{
  "arch": "wide_resnet",
  "model": "image embedding model",
  "dataset": "stained colorectal tissue patches (NCT-CRC-HE-100K)",
  "train_examples": 90422,
  "image_size": 96,
  "crop_scale_min": 1,
  "horizontal_flip": true,
  "translate": 0.06,
  "color_jitter": 0.1,
  "targets": ["tissue"],
  "num_classes": 9,
  "embedding_dim": 128,
  "norm": "batchnorm",
  "hidden_act": "mish",
  "drop_path": 0.05,
  "depths": [2, 4, 2],
  "kernel_size": 3,
  "stem": "single",
  "avg_pool_shortcut": false,
  "widths": [128, 256, 512],
  "am_softmax_margin": 0.2,
  "am_softmax_scale": 30,
  "init": "xavier_uniform",
  "residual_init": "zero_last",
  "optimizer": "muon",
  "muon_scale": "match_rms_adamw",
  "learning_rate": 0.0016,
  "momentum": 0.95,
  "nesterov": false,
  "orthogonalizer": "polar_express",
  "adamw_lr_other_params": 0.0011,
  "max_grad_norm": 1.0,
  "max_steps": 11600,
  "batch_size": 128,
  "epochs": 16.4,
  "lr_schedule": "wsd",
  "decay_fraction": 0.3,
  "final_lr_fraction": 0.1,
  "warmup_steps": 580,
  "weight_decay": 0.4,
  "adamw_weight_decay_other_params": 0
}
Rows from block 5 of a small image embedding model, named by matrix and row number. Rows with one number belong to one channel. Each number is 50 + 10 x the weight over its row's rms, rounded and kept within 0 to 99. All counts start at 0. After the name is the row's rms in percent of the matrix's.
After each channel's rows are labels from the 100 images, of 14976, where the channel reaches its highest value: "strongest on" is what is common among them. Only what is clearly more common there than usual is listed. The data: stained colorectal tissue patches (NCT-CRC-HE-100K). In brackets: how many of the 100.
# convs0: first 3x3 conv (model.blocks.5.convs.0.weight, 256x256x3x3, each kernel summed), inputs 0-85
# convs1: second 3x3 conv (model.blocks.5.convs.1.weight, 256x256x3x3, transposed, each kernel summed), outputs 0-85

convs0.227 150:54 33 46 52 45 51 44 45 51 39 58 52 41 53 49 44 50 59 47 32 42 60 51 46 56 60 54 52 49 45 37 54 53 36 58 63 34 17 44 37 58 31 43 48 54 46 32 42 35 51 45 51 42 78 57 32 50 56 77 44 44 61 51 44 36 56 51 48 53 54 55 34 45 76 27 72 62 53 38 47 48 31 41 49 39 51
convs1.227 144:65 62 60 59 58 59 67 61 49 44 61 41 47 40 45 55 44 36 50 44 38 45 61 56 57 40 44 61 49 49 53 52 57 55 51 58 33 44 60 47 43 69 41 63 41 38 63 55 58 50 51 50 83 43 50 55 49 52 55 60 52 45 47 43 42 57 43 46 75 40 64 58 36 41 37 68 62 38 46 57 58 36 55 56 36 45
strongest on: tissue: cancer-associated stroma (100)

convs0.92 085:48 55 52 47 44 67 57 52 44 47 33 55 50 43 41 38 54 36 54 47 59 45 46 54 45 49 47 59 72 54 31 58 56 42 55 38 52 73 53 53 54 33 52 61 45 71 48 39 49 44 51 49 53 61 57 62 56 57 42 36 40 45 47 54 60 60 42 32 39 32 46 37 43 59 59 71 49 35 35 50 54 35 59 50 39 47
convs1.92 080:46 73 41 57 62 54 43 66 57 47 58 36 68 70 59 65 48 66 49 52 44 41 57 45 57 44 42 51 57 44 51 52 52 41 38 50 60 30 43 40 51 54 47 40 50 44 38 64 72 52 41 62 53 55 53 49 51 51 47 59 46 59 46 61 44 51 50 54 78 54 66 83 45 50 58 76 41 66 38 56 41 40 49 50 55 48
strongest on: tissue: lymphocytes (98)

convs0.249 181:46 45 41 29 61 49 57 31 56 42 57 45 38 44 40 51 43 54 44 42 61 49 39 54 57 50 53 61 53 46 37 51 56 41 49 24 54 68 36 45 49 58 54 50 40 61 62 42 61 63 66 58 34 61 38 45 63 42 53 59 61 49 40 41 50 45 47 42 54 55 51 40 58 36 61 43 34 48 70 45 54 28 51 46 46 58
convs1.249 160:53 35 59 44 49 64 59 49 49 59 55 52 67 63 50 54 48 61 43 54 45 47 50 61 64 54 48 40 62 48 42 50 59 53 56 43 33 30 49 39 49 37 54 49 42 31 32 61 62 51 44 52 67 49 43 57 48 34 31 42 48 57 55 47 45 37 41 63 46 56 49 71 59 55 56 25 32 56 47 95 56 49 56 57 50 43
strongest on: tissue: debris (78)

convs0.220 102:55 60 45 46 47 57 44 65 54 60 52 63 53 35 53 45 51 57 44 43 66 49 51 62 46 39 57 49 55 46 45 57 55 49 30 65 53 44 44 42 46 25 60 76 54 45 52 50 62 56 45 51 66 39 68 51 53 47 49 47 42 44 49 40 32 42 54 55 23 66 66 49 35 62 30 58 74 51 66 42 40 59 40 59 54 41
convs1.220 101:55 60 58 38 43 52 44 36 46 62 43 42 49 66 58 54 55 54 49 53 46 45 61 59 69 61 56 56 68 48 47 44 57 46 44 38 41 25 36 44 56 55 42 46 42 64 48 49 47 55 46 57 78 59 47 53 39 49 61 51 30 51 48 42 56 48 28 57 57 59 64 42 65 59 38 50 78 59 32 43 50 39 29 58 53 53
strongest on: tissue: adipose tissue (98)

convs0.209 093:68 34 44 40 53 58 44 55 65 46 50 51 54 46 46 44 63 53 52 42 58 54 46 53 58 55 48 56 42 38 41 47 47 48 38 51 34 39 56 44 48 42 45 64 44 52 51 50 70 63 69 58 34 61 45 53 72 56 25 48 52 53 59 53 47 57 39 55 46 46 56 67 48 58 45 37 53 48 36 61 41 51 60 55 40 59
convs1.209 097:54 61 60 55 50 43 36 59 50 60 40 47 49 41 46 30 54 44 59 55 47 52 54 38 47 47 39 63 51 38 58 48 44 41 59 56 54 29 48 49 50 35 62 33 41 29 42 42 16 38 70 49 61 50 53 57 45 55 60 50 48 59 53 61 41 46 56 33 45 57 52 56 48 44 40 62 57 66 42 33 42 52 53 44 44 49
strongest on: tissue: normal colon mucosa (55); tissue: smooth muscle (44)

convs0.74 084:41 54 53 49 64 40 49 46 54 50 48 31 36 48 62 56 45 51 39 50 57 41 44 47 63 51 56 52 46 37 55 48 44 33 46 50 60 59 49 47 48 38 54 51 57 55 67 69 50 69 32 45 51 42 44 46 41 41 24 49 61 56 53 50 38 55 64 45 36 55 75 27 48 51 49 58 55 53 56 29 39 57 72 74 53 50
convs1.74 085:49 40 58 56 48 32 63 36 56 49 44 49 46 46 63 50 57 62 63 52 32 31 53 38 42 33 44 41 53 56 66 41 51 49 60 48 50 47 33 49 62 58 41 33 45 35 54 58 37 60 60 55 55 35 62 51 24 44 45 34 47 65 43 33 62 69 51 61 52 73 26 49 60 55 51 47 55 51 48 57 61 63 43 43 31 59
strongest on: tissue: smooth muscle (100)

convs0.72 082:62 77 38 69 43 46 46 52 44 69 44 50 50 47 51 53 51 47 63 47 84 51 57 53 64 40 42 64 50 64 51 34 42 55 51 52 44 40 27 66 56 60 43 38 43 45 53 46 36 59 49 61 48 53 48 43 55 53 59 42 61 45 54 56 31 44 70 48 62 41 48 37 45 43 53 41 50 34 53 43 48 43 55 60 34 45
convs1.72 065:41 57 46 51 46 44 59 63 59 63 51 44 65 40 36 53 56 40 54 46 37 48 47 59 54 50 53 46 48 46 59 53 38 53 47 47 50 53 56 56 40 23 44 48 39 41 58 71 48 48 52 62 31 55 55 79 48 61 61 56 39 52 43 51 67 66 72 58 31 41 49 64 56 61 44 56 58 39 65 38 42 54 65 37 67 63
strongest on: tissue: smooth muscle (89)

convs0.165 157:64 68 45 27 41 56 42 46 52 49 44 44 41 31 39 48 48 46 30 53 45 48 43 51 59 45 53 58 43 35 44 36 46 37 59 35 40 46 46 43 43 59 44 61 43 71 56 49 46 55 60 57 59 63 43 40 50 47 65 51 65 49 38 46 48 54 49 46 69 37 46 45 52 48 49 43 43 52 69 35 69 48 57 40 65 57
convs1.165 117:41 27 47 51 41 50 34 60 54 53 49 47 56 67 55 61 43 51 38 35 44 32 62 56 61 59 61 29 50 42 45 48 66 74 40 55 60 34 45 48 58 40 54 46 43 47 53 59 90 44 49 43 49 43 38 41 50 51 00 42 47 60 49 50 37 32 59 50 42 50 46 59 48 44 49 19 38 49 41 59 60 53 69 46 47 65
strongest on: tissue: debris (31); tissue: normal colon mucosa (27)

convs0.255 080:57 64 52 46 45 49 50 47 53 42 53 54 61 49 74 29 39 36 66 61 48 43 45 50 46 48 59 34 67 36 50 61 40 72 48 39 41 44 38 46 56 59 43 40 24 64 37 50 19 66 53 41 53 50 54 42 53 41 45 40 39 46 43 55 44 50 66 44 25 58 42 43 62 36 33 41 48 58 38 46 38 48 36 41 44 42
convs1.255 088:35 41 43 64 63 40 52 51 56 61 49 53 48 53 46 57 59 51 51 61 48 45 41 60 58 49 41 56 51 59 59 61 48 53 67 54 42 68 59 48 31 42 42 57 48 55 66 70 58 55 53 64 41 58 53 59 61 77 45 47 61 54 39 36 66 45 32 45 51 54 49 59 39 44 55 51 48 52 39 78 57 54 67 52 66 32
strongest on: tissue: tumour epithelium (87)

convs0.228 083:52 80 31 47 48 62 44 71 45 51 45 46 48 36 54 54 40 51 54 47 52 51 36 56 45 57 56 51 55 54 56 54 59 57 39 41 50 57 42 49 53 34 65 61 38 60 41 44 56 46 43 49 48 58 64 38 65 47 59 37 48 42 47 49 50 30 60 31 49 58 46 34 42 64 47 55 65 31 64 51 45 54 54 70 58 58
convs1.228 118:48 55 55 48 52 54 48 48 52 38 34 43 72 56 66 52 53 58 51 67 47 37 51 42 53 41 44 45 48 57 58 57 45 42 32 50 49 38 48 58 43 60 36 35 46 41 67 61 43 55 55 45 64 56 54 45 50 42 51 65 48 42 59 46 39 66 42 46 79 49 64 66 38 32 51 63 56 66 32 51 51 55 60 48 33 52
strongest on: tissue: cancer-associated stroma (43); tissue: lymphocytes (29)

convs0.110 076:41 48 63 50 56 46 53 50 41 62 57 43 40 44 39 49 45 69 59 44 36 65 48 41 51 44 43 59 39 31 45 50 39 49 53 53 59 43 55 36 46 10 38 80 39 42 72 51 56 37 55 51 23 32 45 43 63 47 30 51 40 40 54 49 50 52 56 44 51 55 37 43 49 64 53 51 53 56 48 49 56 43 68 60 58 59
convs1.110 100:45 62 52 50 38 57 55 42 46 50 58 59 42 51 35 42 47 39 48 50 42 30 40 46 38 45 38 59 44 63 51 36 54 61 46 36 61 52 68 55 45 73 53 55 53 45 44 50 38 36 44 47 54 48 44 49 50 54 38 35 46 49 42 49 53 36 49 50 54 50 52 36 48 51 48 79 47 43 39 56 47 64 42 39 32 44
strongest on: tissue: cancer-associated stroma (69)

convs0.232 080:59 57 46 48 50 30 57 51 40 35 44 46 45 53 54 23 50 46 49 46 49 60 51 61 53 47 54 53 43 62 46 41 40 57 51 52 52 39 49 48 44 41 49 48 60 42 52 54 47 38 44 67 48 38 40 40 46 41 48 33 47 68 41 66 34 46 42 44 41 38 49 53 48 50 53 63 57 48 52 46 37 42 48 48 59 44
convs1.232 091:53 53 44 35 49 38 50 42 48 54 64 57 42 43 51 40 65 49 52 43 40 50 34 53 48 60 49 52 57 39 53 59 42 58 60 32 55 60 46 65 42 78 51 51 33 37 46 52 58 56 52 51 66 60 34 69 56 54 61 41 59 51 38 47 68 54 40 57 48 35 49 51 42 44 62 56 44 38 30 67 64 58 58 44 33 66
strongest on: tissue: mucus (78)

convs0.80 084:37 67 64 40 48 28 53 64 47 55 50 55 57 42 57 33 40 60 44 61 55 50 47 51 44 41 47 51 48 60 42 41 49 44 49 31 67 40 46 59 59 55 33 39 31 57 50 45 40 43 48 55 58 43 52 50 49 38 39 47 43 44 51 40 35 42 40 40 57 43 69 45 45 38 63 41 46 43 55 46 71 47 53 38 34 44
convs1.80 097:64 69 57 44 50 59 54 55 34 39 41 41 61 42 46 53 53 63 59 48 51 37 49 29 66 52 52 52 62 56 54 51 38 51 50 63 51 49 58 46 46 48 40 51 36 48 61 67 27 43 50 41 40 65 46 60 36 54 69 49 49 55 55 40 65 50 52 55 56 58 39 30 59 51 52 36 63 50 50 48 57 52 42 42 38 60
strongest on: tissue: smooth muscle (99)

convs0.147 099:50 83 55 31 41 44 44 48 57 47 52 54 46 55 42 50 43 61 48 45 64 43 63 49 63 65 55 63 62 42 53 35 48 36 52 36 57 35 35 43 55 45 53 51 43 38 65 41 61 58 45 68 48 54 52 31 52 39 67 60 51 52 34 43 31 41 26 33 58 48 46 39 29 40 35 38 58 59 56 59 38 49 58 34 37 46
convs1.147 102:49 67 58 38 53 65 57 43 53 53 59 62 45 50 56 50 31 62 31 55 31 40 55 59 52 53 47 47 47 46 44 56 57 52 57 57 46 58 46 58 52 44 48 49 54 43 70 61 67 56 43 53 51 48 47 72 66 49 67 46 49 63 57 61 44 54 44 58 39 67 51 55 62 51 47 44 36 55 60 16 48 44 68 49 61 55
strongest on: tissue: normal colon mucosa (96)

convs0.252 092:62 87 46 53 58 46 38 38 38 41 57 50 50 44 66 45 39 52 65 41 45 48 31 38 62 59 38 48 42 57 48 46 49 50 62 38 49 56 55 51 46 44 74 53 48 51 53 49 59 58 51 40 30 54 57 42 55 42 52 31 44 53 60 49 33 47 63 51 39 49 42 29 49 41 60 71 54 31 60 42 49 45 43 48 52 65
convs1.252 061:59 43 46 44 62 52 39 65 47 46 62 34 59 61 43 49 54 47 59 64 53 33 67 68 57 56 63 59 55 46 59 42 60 50 54 61 53 63 41 31 37 73 53 54 59 38 60 53 44 63 37 48 62 64 60 57 49 53 58 47 44 57 42 51 59 63 48 43 60 63 58 58 53 63 65 57 56 47 47 61 53 53 47 73 59 53
strongest on: tissue: smooth muscle (99)

convs0.5 117:48 73 59 57 52 47 67 54 62 42 44 29 55 35 35 38 39 55 56 58 49 44 42 62 53 35 32 68 53 46 49 44 61 60 59 50 52 40 66 61 51 66 37 60 50 46 58 34 43 53 40 38 63 41 40 51 48 52 39 62 40 54 55 69 44 48 41 49 44 37 33 31 56 46 38 43 41 43 33 23 59 48 44 45 54 65
convs1.5 112:46 55 67 56 50 48 58 60 49 41 64 56 43 57 38 64 50 53 48 42 41 60 43 57 58 51 39 42 48 57 54 43 29 24 57 44 41 34 49 57 54 45 44 49 51 73 58 32 59 46 50 62 72 58 48 73 52 57 26 44 43 49 64 44 57 46 50 55 27 51 58 51 44 73 58 48 58 63 46 55 50 52 37 40 44 43
strongest on: tissue: adipose tissue (100)

convs0.231 138:38 45 47 40 52 51 60 72 52 73 44 56 56 43 37 27 50 49 33 47 70 37 45 39 52 40 47 41 44 52 52 38 35 52 49 35 45 37 46 48 45 41 40 66 52 65 62 47 53 49 42 52 57 48 38 53 46 76 50 50 60 54 36 52 56 44 50 72 50 46 54 79 43 50 49 46 52 56 43 51 44 52 39 34 49 50
convs1.231 121:54 62 46 62 54 47 42 48 65 58 44 50 40 55 47 49 47 48 58 64 56 51 48 62 47 39 38 54 45 47 55 41 49 40 50 66 44 52 49 32 51 36 44 50 48 47 54 31 66 58 59 56 37 56 51 39 39 67 54 50 37 48 43 58 40 43 59 55 60 52 54 17 58 52 61 64 62 47 51 14 35 42 56 55 54 46
strongest on: tissue: normal colon mucosa (100)

convs0.144 092:55 40 61 55 47 41 50 41 65 50 61 55 57 46 47 34 36 42 56 52 49 50 43 67 63 39 56 47 30 44 50 60 56 62 46 49 49 65 34 48 40 18 40 46 52 49 43 39 68 60 43 62 35 48 67 48 45 39 37 48 25 54 46 38 38 44 43 44 42 65 54 40 54 66 42 51 60 45 43 42 42 51 47 60 66 48
convs1.144 108:50 50 43 31 51 50 42 58 34 50 51 65 44 60 42 59 50 45 54 57 34 54 57 51 49 58 47 44 42 53 39 63 50 17 55 44 31 21 40 38 38 62 42 46 36 64 41 33 41 57 60 27 72 58 59 53 49 49 46 52 59 37 57 58 39 50 54 58 36 52 67 49 40 57 54 45 58 48 58 85 51 49 51 24 39 53
strongest on: tissue: adipose tissue (100)

convs0.105 109:44 65 59 25 60 56 53 49 42 34 61 32 39 53 37 55 51 50 43 52 66 50 42 41 38 53 47 54 45 27 69 32 51 37 58 32 41 48 62 61 51 44 49 49 53 50 63 36 79 51 43 40 58 55 54 65 51 47 46 51 70 42 50 61 49 49 54 56 54 47 67 44 36 45 51 46 43 41 41 69 43 43 52 61 44 61
convs1.105 119:65 70 45 44 46 47 48 67 42 54 43 45 58 40 51 46 50 63 30 50 47 34 48 60 36 52 33 51 56 45 44 36 62 32 47 50 43 44 53 56 41 40 53 58 46 39 63 42 43 40 38 55 50 39 46 50 48 43 40 49 45 41 63 61 40 47 59 67 51 51 44 18 53 44 73 62 68 38 48 10 57 45 55 41 53 54
strongest on: tissue: normal colon mucosa (77)

convs0.78 083:47 56 42 51 50 43 34 41 43 30 50 52 47 40 42 48 45 53 45 47 46 38 54 52 55 48 48 48 66 49 60 43 42 44 58 65 59 62 50 59 47 59 35 47 44 36 57 53 63 45 46 64 40 42 61 52 48 51 38 54 50 63 33 45 39 67 62 65 51 43 64 82 28 54 50 62 55 46 47 41 32 62 36 59 50 43
convs1.78 061:42 66 60 46 55 48 40 36 60 58 47 54 39 50 51 44 42 40 45 56 46 45 61 48 52 41 60 58 42 44 46 46 45 48 51 45 54 38 67 26 43 40 46 45 38 40 64 56 62 51 68 37 47 47 50 41 43 39 49 35 52 68 52 44 61 35 64 43 41 42 57 39 52 36 44 56 45 35 55 61 46 51 56 51 43 53
strongest on: tissue: smooth muscle (50); tissue: debris (37)

convs0.148 080:50 43 37 34 49 51 28 54 59 64 35 53 58 42 49 51 46 46 41 54 55 46 62 55 60 54 52 53 54 51 59 50 63 66 40 60 46 49 60 37 40 42 41 42 40 38 54 37 67 69 36 51 37 54 68 34 55 33 55 45 48 50 59 34 43 44 73 52 47 63 61 39 46 52 46 45 58 54 51 34 48 45 51 38 58 49
convs1.148 074:65 60 58 50 51 59 46 77 52 65 51 41 38 61 47 55 49 44 44 44 34 59 62 64 46 64 56 50 55 44 43 40 52 57 44 39 44 48 35 56 46 35 36 53 35 58 52 50 47 55 62 34 37 50 64 65 53 52 53 49 58 50 44 58 34 64 41 41 63 59 72 36 48 59 27 50 63 52 37 60 51 48 44 56 52 47
strongest on: tissue: adipose tissue (83)

convs0.32 084:38 58 40 35 36 51 45 50 41 54 42 54 58 42 51 48 47 46 61 48 43 49 43 37 47 29 48 48 36 45 54 33 44 46 53 27 40 63 47 44 42 58 51 46 60 57 59 49 61 42 49 67 26 60 82 53 40 50 47 48 33 40 47 24 46 59 65 47 55 35 56 52 49 45 49 33 61 53 58 46 41 45 50 40 49 53
convs1.32 076:47 52 31 51 66 65 38 56 61 56 52 39 57 54 36 55 40 47 57 54 33 61 67 51 62 61 43 49 59 65 45 63 65 44 58 57 73 34 64 37 72 49 50 42 53 51 52 46 47 57 61 43 58 51 51 53 58 52 45 45 54 55 70 60 38 38 57 51 51 58 66 54 52 39 52 64 38 53 71 35 53 47 50 53 47 52
strongest on: tissue: debris (45); tissue: normal colon mucosa (43)

convs0.117 083:58 42 39 52 50 46 50 48 58 34 51 48 51 46 44 34 46 46 47 59 60 38 39 59 43 43 50 45 47 51 48 62 39 38 39 47 43 83 59 49 44 28 82 70 52 36 34 43 59 44 39 62 41 35 55 60 52 45 43 40 55 67 52 37 49 58 54 43 46 49 42 46 34 68 72 43 41 67 47 37 49 40 42 57 52 50
convs1.117 113:43 59 68 46 51 49 40 45 55 60 45 55 64 53 50 50 50 68 54 42 41 45 55 48 44 44 49 40 72 54 50 46 41 46 29 51 58 29 37 52 53 56 44 33 56 49 43 52 41 41 58 48 43 49 43 35 45 50 55 70 37 37 53 50 60 59 48 52 68 53 76 57 56 49 20 60 78 50 46 56 45 57 44 47 46 55
strongest on: tissue: cancer-associated stroma (52)

convs0.242 095:54 63 53 49 55 39 44 61 59 43 59 48 50 43 63 38 59 46 38 54 70 36 43 63 45 62 50 35 53 40 49 50 58 61 48 54 49 53 48 40 51 43 65 35 38 48 54 51 63 40 46 39 40 59 52 51 57 49 48 43 43 54 52 55 30 49 42 43 35 55 70 36 52 58 24 62 79 44 42 68 34 41 46 56 55 48
convs1.242 091:50 51 48 43 53 47 53 56 64 56 48 43 47 59 60 57 50 44 50 52 36 46 54 69 51 47 59 43 46 44 45 43 37 39 62 43 49 16 39 46 51 41 32 41 52 71 42 30 32 39 39 59 68 56 59 53 32 55 47 39 49 45 47 49 66 52 43 64 37 44 64 45 62 62 41 49 81 63 55 54 69 50 54 44 57 49
strongest on: tissue: adipose tissue (100)

convs0.154 083:55 48 41 55 38 53 62 73 55 51 48 47 57 48 39 36 64 41 44 44 46 44 46 44 49 53 55 43 50 41 23 44 44 51 58 49 47 53 46 42 48 41 57 58 49 38 63 39 49 40 24 61 56 37 62 41 51 44 52 58 46 45 33 54 45 49 52 51 59 53 64 71 38 46 28 42 31 29 34 56 37 44 61 27 37 52
convs1.154 087:52 34 44 51 63 50 55 51 65 59 51 37 32 50 31 63 46 56 55 52 71 54 52 57 44 50 66 46 46 52 54 37 42 29 63 53 51 51 54 60 40 48 62 53 47 55 38 51 62 50 50 40 47 53 42 46 42 58 54 55 67 56 63 43 51 44 61 50 49 52 35 33 64 47 46 51 65 51 64 41 62 31 57 62 57 53
strongest on: tissue: normal colon mucosa (98)

convs0.211 082:49 64 55 42 52 26 39 25 54 45 59 41 46 54 47 39 47 51 42 39 46 61 47 64 51 38 51 54 55 50 40 57 44 36 43 57 52 43 34 54 39 32 29 71 45 47 67 44 40 41 40 46 54 47 52 50 39 31 60 70 45 53 49 39 55 42 55 37 59 33 41 58 54 48 48 58 57 48 55 51 34 52 55 41 66 44
convs1.211 120:41 51 42 62 66 46 45 34 60 57 47 53 58 58 40 56 62 51 59 50 48 40 51 52 57 55 26 47 49 44 46 47 55 52 56 41 38 67 59 43 48 50 49 39 49 32 33 47 56 65 62 40 46 42 47 39 39 73 58 36 49 48 45 51 68 38 42 59 45 44 68 68 49 33 58 53 30 57 44 58 51 40 57 50 43 58
strongest on: tissue: mucus (78)

convs0.230 107:34 67 43 54 63 42 59 61 66 42 50 57 53 43 40 36 32 56 55 40 42 43 35 53 43 44 38 65 57 51 42 65 53 41 52 44 27 54 41 41 31 59 43 52 62 55 47 32 61 63 34 65 55 48 56 50 62 43 54 35 45 40 41 38 47 47 42 53 31 50 49 33 66 50 44 58 46 67 70 22 49 30 39 46 40 56
convs1.230 104:61 33 45 58 55 53 60 54 53 53 49 33 54 47 59 42 58 62 50 50 64 57 52 52 55 62 33 52 42 62 60 62 29 68 63 51 36 59 50 55 37 67 44 63 63 73 44 53 46 45 35 47 78 52 45 59 61 49 50 39 48 45 51 41 52 48 47 55 52 58 56 78 55 58 54 50 58 46 50 53 50 62 69 61 59 51
strongest on: tissue: tumour epithelium (99)

convs0.237 082:51 41 70 35 53 48 53 55 51 47 33 42 45 30 51 53 48 52 48 43 25 41 44 54 50 37 48 47 41 43 52 36 65 53 48 51 48 63 56 53 60 27 33 68 59 55 46 42 74 38 50 58 32 52 59 50 61 58 42 43 37 38 46 38 70 49 51 49 49 36 40 41 49 57 43 49 66 40 60 51 47 45 37 52 65 49
convs1.237 094:45 72 43 47 40 45 33 43 51 41 39 52 45 48 55 61 47 39 55 59 73 52 38 45 57 49 50 58 54 60 50 49 41 52 68 43 33 36 35 66 45 71 51 49 52 34 45 42 33 44 37 48 70 70 49 32 51 51 51 53 53 52 35 47 35 60 21 34 59 57 57 49 44 29 63 55 32 68 41 53 40 55 45 44 44 29
strongest on: tissue: cancer-associated stroma (71)

convs0.99 095:60 52 54 41 45 62 53 55 50 43 54 52 68 47 55 62 48 45 36 54 52 51 45 48 40 44 40 43 44 48 52 43 47 46 61 40 51 41 56 52 42 23 48 57 51 66 66 56 65 68 49 56 27 40 47 66 60 42 41 53 44 44 61 49 49 46 49 46 61 66 20 55 38 55 45 51 53 52 58 53 59 46 55 45 61 51
convs1.99 114:43 40 50 54 47 46 45 46 43 65 46 44 45 51 29 38 53 45 53 44 33 65 59 58 50 39 50 53 45 53 56 35 42 52 56 46 52 44 47 53 59 59 58 50 55 48 48 38 38 38 51 47 56 40 60 49 42 47 50 47 37 51 50 38 29 47 49 43 46 57 64 43 52 52 67 52 43 52 59 57 38 32 48 49 51 47
strongest on: tissue: tumour epithelium (84)

convs0.174 092:33 39 52 64 42 51 45 50 70 55 56 48 71 51 43 41 38 39 61 50 48 37 39 57 39 38 52 49 54 52 52 55 48 65 40 63 49 55 30 46 53 42 63 43 32 48 51 44 54 50 45 40 28 50 31 52 32 48 65 54 40 67 50 55 36 41 59 55 45 41 57 37 50 44 62 44 69 39 54 49 39 60 52 55 55 51
convs1.174 130:56 76 43 50 35 38 41 55 54 41 47 52 45 39 54 59 46 47 48 37 40 59 48 50 39 51 32 50 44 64 39 50 32 55 49 57 57 35 58 57 49 48 30 34 43 54 43 34 28 44 50 56 54 71 76 62 63 64 47 38 40 50 54 47 70 47 57 43 34 45 62 59 61 48 54 56 67 38 56 60 54 40 76 51 45 52
strongest on: tissue: adipose tissue (88)

convs0.21 111:53 51 71 45 59 31 59 53 54 48 47 53 51 53 46 24 59 54 52 47 52 53 72 41 53 41 52 37 42 64 52 63 45 65 52 59 31 43 48 45 39 50 55 63 52 38 56 55 43 42 50 57 51 32 38 61 54 41 39 51 37 64 55 34 41 42 18 46 49 60 39 63 54 52 61 60 60 47 38 60 45 39 59 66 51 53
convs1.21 113:58 81 63 50 44 62 39 50 42 43 59 43 62 48 33 64 51 43 49 32 51 49 62 44 55 65 60 50 57 48 43 56 36 66 48 60 67 58 63 56 49 34 58 47 42 54 44 46 46 58 52 52 58 47 56 55 65 43 51 54 51 58 64 51 66 40 57 31 53 42 67 58 59 66 46 40 57 31 48 40 53 48 43 36 51 52
strongest on: tissue: mucus (70)

convs0.250 088:49 62 45 41 58 63 41 76 39 41 54 57 44 49 30 60 32 45 53 51 68 43 61 49 44 41 53 64 44 47 40 47 44 46 50 46 42 47 35 46 57 43 37 68 26 60 55 45 46 57 53 45 50 44 31 54 41 29 57 74 42 51 56 53 48 31 37 42 48 49 62 46 46 42 66 53 49 37 52 59 43 52 45 56 68 62
convs1.250 100:51 60 63 40 40 53 42 54 47 54 58 34 59 36 57 51 48 48 38 55 34 48 76 44 56 60 42 55 49 52 42 38 46 51 52 79 53 43 55 50 33 50 52 38 37 42 49 61 43 56 50 52 47 47 37 49 44 35 61 29 36 53 47 51 31 58 42 54 50 65 57 54 62 54 42 85 48 57 47 53 69 36 54 45 46 61
strongest on: tissue: cancer-associated stroma (86)

convs0.172 083:55 51 53 52 51 45 60 59 56 52 59 48 50 29 58 42 53 48 61 54 51 46 38 51 37 35 34 32 33 46 49 55 32 71 47 40 37 48 37 33 48 34 39 47 51 64 54 53 52 44 46 56 52 41 51 57 48 61 56 50 32 57 50 53 49 47 44 47 39 40 51 40 57 44 69 50 48 52 48 25 56 48 53 45 67 48
convs1.172 108:39 41 48 46 40 61 54 40 59 46 44 67 33 49 53 69 40 56 46 42 57 59 54 57 58 53 52 54 38 60 30 47 43 49 47 58 44 35 43 58 54 73 45 38 31 41 49 47 40 62 62 43 60 64 37 43 42 55 41 36 53 53 57 49 44 51 33 48 22 49 54 39 45 52 44 55 66 41 41 78 53 51 55 50 45 48
strongest on: tissue: adipose tissue (100)

convs0.84 110:44 91 45 45 57 64 38 44 44 56 39 46 50 52 39 47 49 43 50 65 54 33 53 34 64 68 51 46 54 50 44 52 48 54 53 39 36 39 42 29 42 65 70 52 54 62 49 45 29 56 40 47 32 44 50 31 51 41 36 44 66 59 45 57 50 45 40 49 30 58 53 29 51 39 49 35 33 64 44 34 43 34 40 36 64 48
convs1.84 108:51 49 53 59 61 46 53 41 42 55 46 51 48 63 54 49 52 64 65 54 58 49 71 38 64 49 49 46 43 51 51 66 49 46 74 66 54 50 55 59 48 45 59 49 44 45 59 47 41 52 48 52 59 49 58 50 36 68 67 57 61 47 45 61 47 50 38 44 40 51 57 76 67 38 20 76 61 54 48 69 35 68 58 50 36 45
strongest on: tissue: smooth muscle (95)

convs0.18 082:52 45 45 49 53 54 44 43 46 44 51 49 30 38 53 29 50 46 54 42 42 47 52 67 40 37 39 42 15 37 53 39 56 47 52 54 70 49 46 49 54 33 47 41 54 52 67 53 65 46 69 47 35 49 50 57 44 54 41 51 46 34 54 46 63 45 48 48 49 63 47 51 43 62 43 62 60 40 42 24 78 56 59 56 63 49
convs1.18 104:42 55 65 60 36 47 41 38 47 40 57 61 39 51 31 71 57 46 60 41 50 53 56 42 53 61 49 52 65 58 56 56 47 50 55 44 38 34 50 57 56 59 63 56 56 38 45 53 27 50 41 39 58 44 58 60 56 53 53 44 40 44 46 39 46 46 61 39 58 52 58 57 48 50 50 74 63 58 44 55 58 45 41 51 46 50
strongest on: tissue: cancer-associated stroma (70)